A small self-supervised audio encoder (BEST-RQ), trained from scratch: 2800 steps.
Rows from block 3, named by matrix and row number. Rows with one number belong to one attention dimension. Each number is 500 + 40 x the weight over its row's rms, rounded and kept within 0 to 999. All counts start at 0. Numbers have three digits each. After the name is the row's rms in percent of the matrix's.
# q: attention query, key and value (stacked) (model.blocks.3.attn.qkv.weight, 1152x384, the q third), inputs 0-383
# k: attention query, key and value (stacked) (model.blocks.3.attn.qkv.weight, 1152x384, the k third), inputs 0-383
q.105 110:532491460521526575501563443426483567585495532552496470467521529484521539496565477433427528444443447571550561589486449524537526561437454533499526496506532476453452524485468547478533504590526525486562586520481432480505497461565480503639484481476428459472531484527440454531551407517470513591469556523461498490465484548548549477522452496462450416504554529525649431518529493447444537528517531564502534536520513518492535522491518520510455469544492476478460561517526500581532524482470530538516517504478454548484514514474486483535482439470483501502526477518444475518501438411516502463519414525546491516543488511451544513464553501497587582484476557496426498498547503480486501466518486532547485500558593509460479516486465516460488465521475607495553506480452514510475503505459469540502480476491456523527468514517489539436502493510505486556428507499486472523542559459557553495555451502506468516514471509490512509526424513476449379481560494542483430509508500447512469517453492548460495516494582568439417544472520530518471476488416531487476549526487562464487441592512484466556530517507489522514478489493530462484559502521549506474507447491523507495537478476479486437
k.105 116:510576493548479554526464534505522593541531515565447471483471454467446474569549447485463460511509489517534535396523494500500469447459494533506432523542535418459504598512502518449457450447412465445507565441522459558524453527529505433447451584466504460474531472491483515459534502496516468508480491438515444521498489540439498481487528431485506490555497504589520477534496539510469507552485521576519495525559515534498550457488455526496508486549573510507596600500459462459528516503480559419587466434495525483469479493458473585509480423558593522498467434473466538489492496425468534520515504600460448440486539499435487506489523507526488538493570567566456499501470494548546449460476521575475507457497565530492471491410535514486515485464542512462519517569536518511518494507508508488508462485450521551464474494542430528493438444473504436526514444481460510445497566526514589446510483495499527526503507504405487503522502518521495455502511466578495518550494518479588479592475492527514519497497440521497516538503530508497543463454437532488502445482536563500482525510522427502624424457486503519537479507468483511548565546466466517504424436464476449524555557502502451486
q.106 093:493453478510432467517482437503509417502496467535464577479503559453480496498523507478523421506498486477465544523485520534503489481485484489486507502530446518505540587479509474523482457524491520540511559522552459452472508493541491509572458477556516505461546495509557533457492507483518461422488501501475470441540526504572557557553500489565400450530447466466524533469518533532430436575467502546538468455543522491493579486422507554557547519514504501575479468536427549500532514501520510488473480528569482461484532442515459518480518510506514529472476441514524454534572525391492465522508523453410530499521539554525463530536485488529421502507462455508467436541578540471568533493456492525472449517583463496455404475409489435514440530504527463531570517451431474477483451503534562469583476508498458396532543454529464522528506549440500485487419483504502559483544594508538505435484504512546531566487568513494449519543584462500459494504458446533498497538497496429467495418569495445554520474455451500543489572503540527488501503445497493582492488497552510514458448499502576439479496534499496540504489483491527519580373519490548524537440417488502573460466503511526523441
k.106 101:467470500538470537487508371471479484532423546552402482501472483477448476492506549589485473438454532463518440496545457487484583444479482468547522527490498461517522497524575471514487479488529532542472465510519508431537481409567477540508469529467551540548482482496491489491518490557461516504493485498531475488537526487524553511523450591486564569501511525543503539467482482436505521569463442561482547496576495508520494556439455474452485485476505528517449429464533418477518575522431588461571472487540488395535461486462505506429521498525494513513488538509454507540481546494517505519483539558451503438464532536509517504528394537489505438509515439460481554555498450476491482491514511561519509500525506465513580522519448480540525467563472507520490521506460468510430555550487440422477387495450519528469442535473511435527467554459450541440549458495491506530498525565452555484555504490493552509440538508462495564604540489533503496474494490502417552515449455495494573500490522498534482511510475559528407521476514519514492527530550542424509586461524560547488475445480514529467470428440474467502511525577491553454578532510512485542462505483455631530494552492496476544
q.107 102:480464543556487467488485533460512535569502450542551470490493460447473495534498517501500486446487503560435447545457515489467491534506492543465503533427535522470497562473519502558548501411442525499472548560564500495538476508489467491568448567557472483546625447537476505536551532515487558502395545485477506470499519509498460429454433528463474420407602445533534518514487464517496477537496512557461532563532531488516528500490516446553447507522481470561452496454499494495536498515497456510533509535533503519477445569481483515464474516480541501392494535515500428544471417481438491526488514493496503489576552536499540538487537466514538468544531507486495518486489475486462540542441577569542500582485481377468551474467528533464519552508498442502474536467517506524513450439517593471552504495469464485532525553450507432529550526497539475459449538548488500482428530513563468533497500428481497497465433509498544458487452478491536424444550511451419529439509561508492550499433501578510456461429487579449508536445495523493416551467464439482474588475522503523511430510581472498519519522448434456565521552481533548515529484562493448497454494496463547483478483468423524465
k.107 106:537448512461433520502576495498472513591487531458537458469505395365451499528474533413497502545461455480531532488498498467536501516418484493611484478506547512498547476504484465531541505535517482540593524514455469465556506392535569456575495504528465425539555521483493549487455515570503480479499558556588488563488551527504541482475504471481533525448532548521494468482465557442537495540500474500517509521532468468475469503501534479494486511472480401520517464509541525516462504526556546571427583496538524517476517510502440575571476497478475539551495483468495546510451511572505541503500489514584515439588494521534538501528461445550567423605547464498592536475563518462498502428471544504566540539500460498464456564524538484485476476450505501430498516476477519511533488491500594541487527505501543548576425537504514478587519506482470500509537467488513507479493493533502477504485528466487580504516529526540468591506527526426511479506492456426503547427429498448561489491484512568591536530546521495517529532548490482538407504516451509481508525489496570524496453559521545511512472469500551472542526503491447536435450513440580446514509448520507524518467450493482487491
q.108 091:515518554535505518536519509512455565509572481556467496490448520565532496515473500475495588537506491550533545511418477484448476470536471465495441543535502483453482547447504543487526521500545526516550549525544488386542570509445491438527444475539462425449482537454551509464490515472520536553537506495519599509493501556503485504506592527448460497471449475603442537510518464531505497504517519497557527522513487487490540434538524492525529507443508461461538535562498513527497485443477442434442551490504486519405499499417537497552488554429434563486490529510478556514510490464435507477578459565520447446499460506586488418492490568502533512588499509450522550526436430479481528441513503491592434552481491483556508500476420541508500533471488504506504477491488467530512403472495463526451565492505599576554469529541576463491513484447515476531506526486475491492424526501519411589533504513494528528506496509590486484496449532484479486491485522502477449487533528452422479493514514452578482509520532409518479506506565457476494508552464439541465532462536562490504473477510558457552530390497458501451515500508483555496438460419546471441479522525470454567527566504526501440
k.108 091:532526510508495574529502520538488575512457505588516512438533451556446545526402544541516470467478532502444528498434532526501450463505510531466459520504519478488483510562477434489408507516521489508535466441465564486481442482546568437486509491504534479572458503451524477522444488543533479472534546564465508511567468527430492472511533480470483524564456489509533511396444510556480534447508565460504518522451483464504498457463513548521500539454522498531535443522446455597421415490566487553479500525438460452496475515498550496494489444465499540496482465533591512477501468541539441478484522498523508585563471475549539468513499498553511513464520498491483481490460540512564557508550533499417517487535494502506461471496469525449517511499489410431535455540469531499521563591482438502550466528482519548491489526525522495535494532423482557533566411527520478575486507457524438469544462503515503503452571559439500450450537554543473466470514529540480490526480577513522457500592566529468529508504509486518553485540474520482512471517498537526503535543476533510452476410554495428498548475563440509512518519636465507495414397494521495436506507501495496478368592475518533529
q.109 093:516452447447525496450527547513524470404505486528479435426490435553558515486470574464553480525461578528488455523541520490530484470517506520508488518492443513533487509564485464413510549512445508563549462509478474522488492429501494516487483515526457504509472455516486483511455448553483551560489463518456513482479530529507458560478474489555592522507546574385447465504524545480500508494511483524478571423485606510501508483497532532461466494488461510453587450546520561514514461497499454482576550569471520464488509559511475431512585503556464482486471506472520505593445487503482577455515516482482509569503502480425501529491500524487572538415488501511511435449486495475499522490482478557516461458550536498428395560552503540545470541494440432519526518500480535443506497478482477486443345559475536417547525534493500493538506538431496496416479484567535460506546476570474550487574496496564500508511504485448483584511489522483494552543476477490533551515552497485527515552509479511480587452485424487575615525533522524598499508534446487534483509441506566469536519525448475494470492503470502483456487530480474564446603496511500532477503532506492488485516495415496483549
k.109 099:433505520471519512514474475497502539510503484478485466466509563544524525490525476440469511524506450527562484516498511502550467474544501499508649421557517489548509582520508486514474543422541502551502523475586523520478493532471440517475534489435547464500482452567576536598524473523553481480535436434474493562470486513538483494513495459511470418530469457552559476536519509491475501468446557500577516510542475531489434497441426532573522497550578472543419457509512444560451556488533496445536528543583474605482530533529544447475482595507489454430503441514515514502504432493491514501459528481554529381524520536456495486569520577442489509498469536526521461556522551447510454527567466531525464466489487438432496478503440512483522465496550524521532517554464521410564488452485530524422565502505441476501485478465441501532497546473559526415480558457487528500502451528528523510507513591466467466491480459494477521436508419531517531463431463463453516473528485535504464513473520466488491529487483467467542599530472488485534483481542426584472478507498527476558495445489480506528558509477589450490559530478463495463579508567490479469465520484471460588534475468483533515
q.110 094:510441549478515504527484498605481485520545484559541496482438462512509498551450500457449484459513585505468514500522516449486426520490548481476504391476526566521501520448519446475520487536549524491444444542629462523581508483476471481453552485446407453561492485502456465534445506556511510489481498496479521453503539456546529511480515402490548493453523524559463486509445571575489506508479513542514466452519449522521577556549504527555542452498422478533533523488525514507448489464446533545484582511457577502475530502501442503568460505484537597507496486548521543510485517561517517432485532495430472500480494464500496515514464473522544502512489539511456507608458444501558508498465485442481446458539502552480435431476547535498546484500481502475458475539432518411453502524453523505522429471403593479520477470508460525535465464481517536533505536564413486561535570495482514554510479525508499506535539505576488500421472495460411547468504555502456415589488431485511486455436532542558472441536483442506522449509562493515517465459513517467452491505489536492550486477481493433514443441449574507477537526529477439518483555439526469467463448533500570494551508469551491527
k.110 095:536508554499429484534498528480461467546505569476523508524495476453443537549493483601499522484500466545488509530488482471440503567538533452520552488479482480510601551382524495428500460431587533538478514471515526389560537541521490597480404445508543523462536493600520481473430468538488487437518472452483520527528511526464540546480516438538590492525521440538511541546456478536491488413486537565494516493464456466526445478570490573499552445482476485524481516463524527512566457460473453532483540453488562498521485471504513498447468539533473544496524471546472500512448500581455512442422555561477488513499538543465461562493499512488527490513508538535518540526504504528425515575529498572509488500537500487519466500545529512563512527472502506474466456520562454542501515515508513503544468542441472559445527506453515408566498457452485496427487488527479528483529551477536479497466471610517418513562540434486477476435490479485498481517560504502480449520556580446480519454496521470484456548475430554506498425486533549444555504486551467502530481532517449520426454555516512546469525583472405509490476463542458502568445517464516561532500481479530572494411455508520502464
q.111 096:475442467455498532459436497551489487520546544529589523530510529519555458537503504497451512524462512499475465438535520517578500503504506456458497482506540447556509562551450507421532603522479445494472445453481489439494456531552557481451507452518579460518462442471503508441527506404476497504499508560525513472510549481482545426555492549502492507387447480482494539427516500451512462482526500527521503548456540464508487456494552553515562448565546485509483572477548501573493467480452528450475516476485558605544439518546435483516489541485502505427529469522454561462498511582479459469456469524476467518441523521488488467549489521593507449546532568505530505529523501506517487500485518470455553466521482528583495499521516490468504541459541497501550531472532528565469472508524520523528492528496465471456558542531531466532511484518513477492480491497463454493484441531553454429515437518512488604487488474497554476550441519568477511539473393492554492497464490596485491528512481572536559459480435500465474514470453473442422479519553544343421482423521548517469495493518461518501446460567477442495545484535432554538467455521436499473488427524562429494488511549560468531
k.111 101:544439531466487511507509517506570412481432494492552509441524538596487500463511526443550533564578490534501496466509452485499474479384581530437519487514455584542541431528518507461502478462513563514458530490457449483477482507536505537496526443501488456505422476446497514474509524602472541493509434433518450467521512462421460535457521460501517488486460518484499474444549476450498511535524517500452550498440546551538566488433475485373515523488557521534473513536468461501462472493498513511579502459544517520515460518470512508620435441413600570497508491501448524557482605512520514525493462408563527527514584523476515488507470487509555507502458520528510575521536559471472536522475455446440454466483548510574477464498462532537505551552498424514536453548446512494516449512484493547499558485513523496498500462532563498414475486456499442544464484460470528532557519479460477469515553513477480447476445455430473559448476505522471451532507515535531503496514504455531516396521506504521502531574487467548501514466557477567519569505504499437493534544515470547506539556484497467456488459514497474464552439532503523440442488552492516591548511513443450529530515442549549544
q.112 096:433442451484509577469512595524508541552523489555518541467529489433450541541529566450482467504501503466477517544475594506573548519494516540467568560480556562480543494519500503498505479445479579481506414484452420482517462498498550488505568540530550441557432443526491524511562492520547551476549402515533500485555594432536467459514503551454496497527412489457480569496486568510496432485574473476529510459456529456488528485471454573494532465478519525509559452452423462473469519557473510565449452518492514530503466466525507437533539556552500484464476455541523562483508494553513470451459487498493485492537495540524493434551459484483426490449532505492513568535460514509500458455487529472443537455554504529466451517540529503573483511436522530492478534482513474533463457528480505455514501494539515384478444509553421543478419511487463557432479448501460492548560502520518443460492421507532521526537561486479489581515429484581434524553510513514582551531536427533496548456482533546521546551509397430533507545533554463492450540488520525549530557545478489556530513507493489438479512523491464419444453507490474478553493500495457476500507477484502529513451574481494516514
k.112 105:515405474510443548504518443461487476477466503467509527491513511494469524453496473512567488435522484550429537532602429569465455472482499500438498527462473580477549491474431498514444559426530534511503447511492501456523458433543440547557502421464478529472551463522507544483450531547487578531486455439463507587516470430528534573501505443511522536496547489470476531468483498456519537613487528482504611538530495513548535499484498518423459480437571523554478495513475348476522449485570426530502476487559520513454492516549560426514430543564548459527509522482440451512526463509490489396498506473456567507510466539445500549455494511520518493456424493530492490500520609508479601547532519505443466509573475480497470489451590593533527499481491459556499566563507562499501503467518534448540517529453438477440510512524500513504531537558534548494499476464529568506465528490457478504522497488516515517489493464551474548500562469536477462525431427467490537553535483499423487532506525522517483460493497542455440444437517490463531537510486507481516537520495478532495556506563507571544505523438501520516472510562480576514563537498481530526470484516506510502527505511418458528
q.113 104:475417469432478500495469520518515466573533554576429594478502449516507449511512556495477476529485513479521472556478485489518496474479590499484495470530498521531520397506516453514489474520535516426478414444532513541501543535465484497479542585520477558567450494464529501471509509482496504494496473468532524446471475465492559483487543525502428495503511501431498454512562459473497487491510443515530537506367475513500523539457554550477499519483513502556547450485551511544524480460519446466584497507485527541565472574482520492470405575448557567457441462548552466434536518552535459514438497492476454530458432541537527531473432488468537537512513511394473467527489549507520455574353468457504535530515482491478469476556517530566478618507429463553505542519501591499483516465558465474493519589377581419507497433525505506485430447511489536483540489471510453556465545519412472500472507493434541519490518526472579454485493540517523516593531529505517477535503529500550455481501565457552537495502485487480509462544500512559461495482482477467540498482508444498506577535505492496511476511506549481517511565484450416484461501468544474421519501488526517474464522516470481535
k.113 110:529469576531486520467456519506453434460531502433472521527477510486475466484539536487518519434524482546430548495412474532499489465466552449504500572458462476531569438452445505497519487479557537540463492457487489468528544505564506546483493423505563506574529553448465498494484478526541539515551487554527541542453512518552480470482478589562501468522485451481419457494432482505469529486503489495439532530519588531518519460498533476482552511510460506456439473452494531480528483525480445516483514546413582590529522508507509399383521567477523453469449474541494525478537578577473503523496553443497533532418511520540441568537515512493465423511434564588470450452532524475525543520552508461535520493544424504466503585576499489512542529484522509477532417498502552527496504493456409558496475525508473558501511517522460519489533519522503493418554527440454446514491422549493480487483549565492529485454579502489480458464547499567482487518453474467499502526481531493394549508466508413514498487457522461435531544509483424448441480554566500538487487456490493456507563483507551440520503522441555458451503535432487531494493505562481474503486564502477516577433513516465511434
q.114 099:552465555430508407494498492504516475445560479589519490531460471467527478505508468468461444568454486551464510588482467464542515525480508537505509538501581504443494539500516498511454527523563595439502496528460468551466456502467423537539533530539509455483525477574566456485479451563469569527464516444495434507509463483496540510472505533533578487492520466485502546497473433447554496512424518519457498488517538583514496483415524467477510467509509482418509464500473472431490578515484509541551418518551509550538480499521502472484569501442537492560448491576516461511498481523443559573471527476528480502502561473493404393503518501515477440516514481510508466503481556476456504515434475515478484517562559519494484548559545546490558446534536492424465421538479547447468479451557438535473501515495547405528521429449547544445507519471470552440475546545525517506464470461482436519471521420494507444522487450499499485493467596462435546497573465539448494483459409506461460499538441472527465485563506459530448567525519476483477424508478493537432484532504451510549515478500525529499512491417474437453504510413498477452570492518506410509518577508499496510504462535479516569
k.114 098:510556522493453455543479426500512506483500542431572577534544591609478465530525496463482471519496520520523440482527498552529486507529475526541511464543519530520536448501473492495467566509504459482547475507478554427540556490510524450482527537505519560539536455465479547461507535475478498503562539494572459556470471516515509504493503505473466469535543596565518532478502445450544476515521485494539521501526557475502524477488531519513504383519422476490498468529476511472524433429507564513468482571510492523449429529478504521409467535525512516518541465512518502487487468496558508519503518539414497480503499504538442523436536508466493558480466481576508437523568541479567545500541567473490519442537546522496413510443493450525533570511541397514520532521467533498596503470455460503524472509403575452504541476489521531554525470506527518477469490496530488547530537475412421420485429503490510385466531440501527496469535425553576566526476531480498481504578470464488486446483457502491506516468513423495458590469532531424482399562470483505479500522478582503516498612482483582517578458510516508504512592469467506491472493442492533490557481474543503516565439474467466464
q.115 100:541521555491535500431521491354484514525495487462470519429563538493539467515429470512468511508532420444499484508543526553465459485458528463468476572521503581467538469531559512467513520538557459490472455493419503524404507478491598554512559508510542465481513501507558469512542566521563537533525492522471492431535456517456552498483467546489492513501489455494476464543579445520552480558500469491497491505479603523544533470453558468472476543498489445567490550430599414553524520529495509479536463477471479544473511498524477471514536501482547487516462459507495476444488546483553561480458435502577483420497544535508502510483498477500487488514583543465457543489537561497526457454523546495455451507428490507517490496577519462485501478594480458540572515471459533519572488524504496500524468514454447503573554433516448531555520547540556438532448462565536475450468414454471533496489465488545469526519529524448488463528440440522530495465524461560552452569476515578508523443538562452503467446565536518539495439558516478545546485504530526491502452509560577496544511509442458471568452568526465547470501507455503516503484465521504566445567578493513441501519420529511507520
k.115 104:492552533501536519493528494453512515494465528496449590477507526515591481515432495474497473467506472449537448471493435457393534452475540502506492463511487438485441484563512490527583474566447469459541541550551467482549510527485491606469497564531492447478480540482479457489538479546497489476505523455504481481489455551602452551531491569506512487515475494496525429490488483454499524457448494443513488538589554485487527481461440518458492493497424525537459527421442526522494518509478492456555543464479525576466516570498500454503543511470513513476506491484457426545536481553516505595422464529506491508518541567501496498465525489458438511441474513568468465510531457556558411473495511421501540464451531507556528509459455507540521533509520508493463478553449559518486520554504450503510480486427444529480511572474486529521504465456523552408476476471465466444490464507497446524599521525529485488535463495523516499521509456522463554584542444552534575505506469523562553412421431470521574452467450505492509566455524486548512531506496444482491503604433500501491532512474454528500512394484536529523488581456505538543465464497437426499520512450414419553494502444442434466
q.116 093:506482533557474484467555505414496458535525500466483522514508468491446489451511462489451471534525480456496530548484514523448556507500480491495513498503454538504456524485532395501520467471523469522433539545516451470551516546480477497590517526534463498537540499434468500497582539570562448508511479537477513564457458491516460527499475512509469486500518480437529619492510463540558512420490519537460480428501523481486516530517536489525442493449536504521510465571510498458481553447434410498561564509501563470489507526465501474467491509501473481491506559593586548501489614526484463437518509550498483519548463439538462542529610509531549566470561548523463488504552497524540447454530497497527560520440515403482482442485463533509640478515561545525496477549394473502499515498515468515496500519507467544512599478515468420545495482523462467449555483467585507600516540545463480527501482571484475497485432471501503447542534512500524472442567459570536521477546536512566504527506564552485522542509573529470550542462522484567503502549516571458548479511491535471500515470497492599546493427472493543458580550519433459484493445529493407491481476491514502566514542474451485485
k.116 092:414525508518512461529455560441483499522479457493508448472537536515471516430524462494446563451575435424478479471444512529515511485453538465418501437478491422506565472468479539499498428433488476435466429468595524470483465460610529482464504442448537504476465490600576487503544511541440511515465530497606486564511515526486466497435500556493537503558524455465542546568456487454445415472525466492525503484490469459439552455578508567460560502477433517521553522452435537514481541562484508477428458441481485502519538504588541508509542536494425493516496438465577485523530503490455462488527524431467483533576475600488536541517487573533472380501487505489530453562465601484520488493520476485566540521525492539439472486512530497470543492504548431494557464447448504466464487487455468469497508573524491468505446501464492512509523510473534485439535493494406460511493529509449518484498524456563547524472501545526562475502535503437541541516474478512534538519452518558480509548479476521499526458438509539490463517534506586560444539506474497500482512465481520483500534519584532492440445504460501480509475466559528555537515538480526484472468517524532527509445539569459470424
q.117 087:514500486522581542546547545500486497519520545458454552577610491500500460466495527544530451534491524447552508487460552439496497503407478485492486446468468503524518518457494541465441416472494489556551564469460435473456581471498491544482500545547527475513498419485428465449492522522519510507461503537450579534444479534552511439480468562524511546517555481489473489532517474463521495451520578453415374494446458488572542515526523466509522543550500507447475521552550488511468496457576474578584526427485500468546504576436484512468464579526468429502549445509592455444538507511500496554515508494551501561557546507474540565544550487500523522484485529518467390523572503565479566563542544538497527518427517454491536500482538527517498457476501489413498466468486464529519499495536514517525459475451551486503558470493454443438560477449501472443483567553493590571510508546525424502497523563518507532446506481488522553511545511497523499504533561426456413526468452546490508496452552516509494496465481470498502533482452459528476517487518549455432441461485548491562505496486463534430501517530456502420474490522581514554456454491474497491476510518505524417499525527483500462
k.117 093:458444470514416490496505547457474512497509479434547437509481463574467609490516446503506497541487491480555550514513502481475463497417490547446485530460461479598536475535482474473560454541487437521412491606520483445410494486461476457500525501486561537502531510486500522506502487504570489524524470467489484563476533510530543542485507518494514574520523416467540549500510476476506547514493457485443508502509447539518498451525541535576505475516479500499558519481399489562488497508474518481481458481610473530501481502520530474588525571522553462568523474431492542489500518488577521458510439470479444507534464497483555582478486451476503493498506525541442475490422530598482393388454442445444503522499522522482547570519585542444464475494499472562555557516510554486517415474528480532471537450493482459501479540458432570504479521537497476543506554569445456591472482477430452545512510510507535493490453489461556517528552496506515573517473508480495569511545466497529491512487475456496534528490471500512541480548451493433527542502510515555485429530484491431510520543514530482485496505446513565504491468562564526543539492598490401541504562575502475555545512540443516428
q.118 102:437540541427516472551524499517532535427471476508494452546446550538515448509490443518488617431518488505496446508555494506513484497474455525521435477530428539535479515446592513533554473431467464491511517508507485541511512543522496445460456514501480511461556511487502479491458518495477554483471512535493445466514470541547482561461434523547582504500525558480526425509557547536474525496543504468564500510499494463537520418527550525463542497495461467443501528528501452491499465539493479481546552468511477412499547486467497517563503440485455421556463542477513441533485493530466526486471518418513582546503467469490507573578570474497451361585455470499501419525541444565428495455503493525474434448486495578526416500430496519511530601465484457532538515541470492538461564411522505546430418506513530496514536588532457501551438497490530457495494491488463537462536474445415541519493463529584461502473467554520531476546470482499468524545506449572505523510539515470484513559554518435538476466561554554539513531495491540550431508483497504501510453457455440436505491497552492385561462525466519459502486489505568505461504529496478474481489487518561530482507463479427533483
k.118 098:541521571524515433541522525478523500592511507569490467483443599511541504566476514551478477507508534501530474465507449497446531484512408508491523462418477557506512484532526468561622508523481411475560488497458466477458490583530558429458491518527542473578429483489533527494516478502472515474467524493513485533521412557526464505526467543552458491505494463610488521493545559540524519416453559516477454538524626434548540438555570491536505504465496531531497449483552505516563437492449520526545537462491511488533569455558493465467484496571480578427422474461505512504485463524469497589532502517495499474562492488485402473476469520504483559505511501564511515441485486491518440520537455532522548503488496525523537548476487480495477390553586562452440465454473481479501474548449529540466529496597501610535501445522465518563517561528482452450444543485526498504489555491523508506527480466432499452488487549427424471486492514489560486584499533460457472533509478524497540473499516489502473547440584548507499508519519529529554498490548523469478491490543479510475520484444483526546455536509434553570498495445506499518464485545518518558470486473434489516542516519571553509
q.119 090:586460451462515501493510492427526468434530438404517509457524524523535460454435527483533493508553574535454516502523585518509502535447462514537495525559565470493468498450469490499528452554544499467452485537488515540523448451484451501509516551597544476505473452408518465531538493515517563612483472499534434440537513495523544492469519537544447545515550498489533440570419492526464509523474449450517483446504478521468433509508434474481490589465522543573479524459452545500498486527534493520448528488530491481471485519494501574474497504511473505506517548562480489547488514444487465487566511529518485505567560479484490569504425550538425532589565527488439383516503485539517431519479510526510509505524481458474541505464440463521454521510523453551536483444518476466471431542551521451485459492448485491506547427482477478537538448495502505483551534511490518537541534485570508526541555567518541508489472505455514508605522500430447476573536482484564533559509557459496532553535491425463590475466511520480496556525481514493543521495514529541487549511628468480460478558451521445501475545477521443535452507436470538508455492464438478574454505451438448443564436551435480489
k.119 092:522453522533516478473586444557462545516511494499449464559529444512461445423470551479456563525517476433514461453548519494513442428505456492496536490504469440556528485478478572522536512476521483527466426482510426433464509489462506501497560467462497450506488490527522498529437494520466449457540506520479430540550505454506517447561454520439493453563510457484540482496495494514483482437446522533568557481539482459533520541492507531470487526537508521480537555501419443508504521556432471492587515526445484494487580492557565400503499474496465495541450513523477473531527531531446503480528511480523459562491537507493503466547547478510440479533543528487509524493449522466447493519492505503532530446479506401592553512555454512464501558507493491456525388583551517504466506543515510474443477467478468526469451509466471475563519506575484418480556547495418417501449553563491590524499551515464574413438501546531505586467504462565508489453482542477511451481533442411469513444506534417516508484479449488556535513545408508460521535486514517488459494500477504474510604516527589439551436508475436507547433417512510500510482493507471494487515568445536510501471494409473473551
q.120 107:446521532497540540540480491506491589476573475467539508513483490508458460559545383527489496426444437550506444431441482513450528492478441601544524543438487525469497528526509489507572527447490466543487497406420534539564503514520496478540525491472456472446509525465389471539539518491440503528502463479487460596531501473510565545497506571435536522508533452553516461551525535496436532441485510438520480560477563499460572486516462478525527431454564506461592466553500476543547464556476517492524502465527469501529507449557549539510423478555490476485573468502505550436502523451494410483525528397527476550483422507467557438406553488456452487461516553538505476503522490533431490531486445508501599504478563545489491433503426473507497511481584489492465446506511457513486477494495534528485517477575462527480435499545439415437461484481569485504573481485523524499455546468505493495516495498480462457504485498505525504520492528553487484442498555551536516460562502500467496466487425478427532490532492500519488604473556533496448513472512505494450509521472448490521493536529515524542549523487451494518435484504502550558506541524416544551507463525543465462454491453496585476
k.120 101:476536480468593567549502522496552570507532497525541496492554521494528506493486431517529508515453416519499506446598491525426480466517483538469490419415504522469387472508524500514544513541512397521466533523461519514488512450531474504504422432466486543514484509530464478460494551563520503501431546509528453499550497515502523571548458505559539496515532444545483397556483464486524471494507494486463548502514487486463579466558544478494496541496531458550426520512457474499548444502545577494460443491431437541529465488525477533559461425434502503497539481483416575502499460491541544493472453522530456485486490570473532480434585530501487527509448472474508499422480501483488448469588577508506514502471493561554495556443488456537522450481467476462451515467480477405470504479531531469381442528532474478522501608493466507504551573489525484560514442546549470521406532475546472472523489497496572502465476441457479406487434509480498585425495504479460506473505471500489485505446508481482420434519523514521528454496514511481484536461536577399534509438566495517480580462459558504516490468492497495531486504515498453483552519524508482502525445453506501514545526602470539483
q.121 093:475521558525554552498481498545514587443508571494545506512523538504454543492513422526549420453513495502565498492469450498530542532467499533502506562452491406478486512459540457504556500453464543508427534516470542538554517486433481453511541542527444490522506489470544501509483517512445460487534503469586521533521607523472489520517495550433461498506478550527462522479517467539474532482560512520550432446479492498509464464467466571536468451490449512414472465556440559499509525547522505473510506510529492438520507491515473573540473517526508547522509524556500598531513487468523444534621473524479429484512480479528489563495525571517526537466496524517518482508452505556501427447509438419516542521575495593521454560438467454536510521534509573477524485445527542498511607518500541491492524505520501548494453525557522496501475466509522504552594507464515497523531464517537488489460516544560547469389492482481528403528481497542496516420512475457485405516448527502612494473458551490481455497469505499523500496521503495520455515451514555520549470449446500565524596515463464431484456464433381465465534435514484484542478463561477472471465400505472569493514490490464582468
k.121 099:476524516525513532550558493503506570451460504493444546461548511480533483551505466524481502449526446484501533535511474579490463521571454507493502543468483494463572565501500504518548475489492433578524510516479502549498515466559528526516554439470454514508495565489460541502481479474524519533434499517466566499531462525457540519497426434430505402520497474450433576484473416596459538456481543546506547494454455546457490530377484492536457542463522520530457555521494512522534519495490567493500513423517497505541554482474576503503598483525520474478450482500524486548494536422410544403443460475428435516487473474528498477469536519519410530500548477428497464414499460463501524569491503428490496519543489538488555470539494490454454501497516479503532446419547501516478470536499499410538534473528422526489544449491537455440460513497523485511505447534472546562551479414556635457536488474525563521533528557510536436547523534454526479557520458585474486492506537540520471505541548490480577558542453490440490455516428555481516537507547498563465531504438507538508498507499473471481451485541494546508470475445449497534490547529493538487536526536510492420424539519575516487
q.122 093:512427455536439501525553510518471494493487500525457449423490478546483446504470495525440524492560489430439511513515531463503552489434618515441548474551491528516471543466467536547489548476549527480517558573526559430507419514439465450509447483467533564546544525502498515429517571504569466445550470490510548485508497458494534452499522508556516517484462489469420511508484460489549468515458411530470523459568486507498495439554488468508452502482403433469533499479425456463505514526418475469557547475534521452461522535513491527487519474480446555474480534442483516514499515459510483522460526414456511516508442469473468521600497515539461584508481469478405513544465486497528465620450472419507470530551519422566521469469504537527475494552430472572519521416532544511464448478532525505497540507517529527586518487479524546538461544552497506504480484505484600453542551531522487523455480505525502486502578550529446479452460578451512556572539490503508435489527485477454467444566496449509547528522505473508525503532508505582467504506474533586480444527527479498457488502445505595497519427482564525511522549510462510519524400490521512570517519493410511485477489463524565482
k.122 100:488495476490549468460501479501436487502478508442477501451497612498445484491491496509471526544525505431487414580498512470573456469495485551551518509537508520512538477496563505523542545517507432466489495428486565500495480534431500521482467444576556531509475518498450509545528512505537446534628462508474517466483542478464534563516451512466500530503424491484426543495494511454511488485560427446556540507431514490527541487425468595472378563531515527524534581489505546508536465497498537431475462496496496506611477526482541437432502543517482499469393503477521433444469472493504453501472512500550492485497473475552415483521489514555455490500477482515509488518497430494526485502515539506421495540570471414535541482556529485493532593500509425468533520507502530523492534497401508431497492512476456483480460519485489408510528485478469560508544538592490467518499570451484523516500465491525542511454601512565524544463589455484526534482447495503455515495432500504499562422504541456464519571462468486551420522494481520492463542578529484500486481457571486462474499456502545456471478457462503540428531537563485476547445420520497533477534505535459606504459535496532447531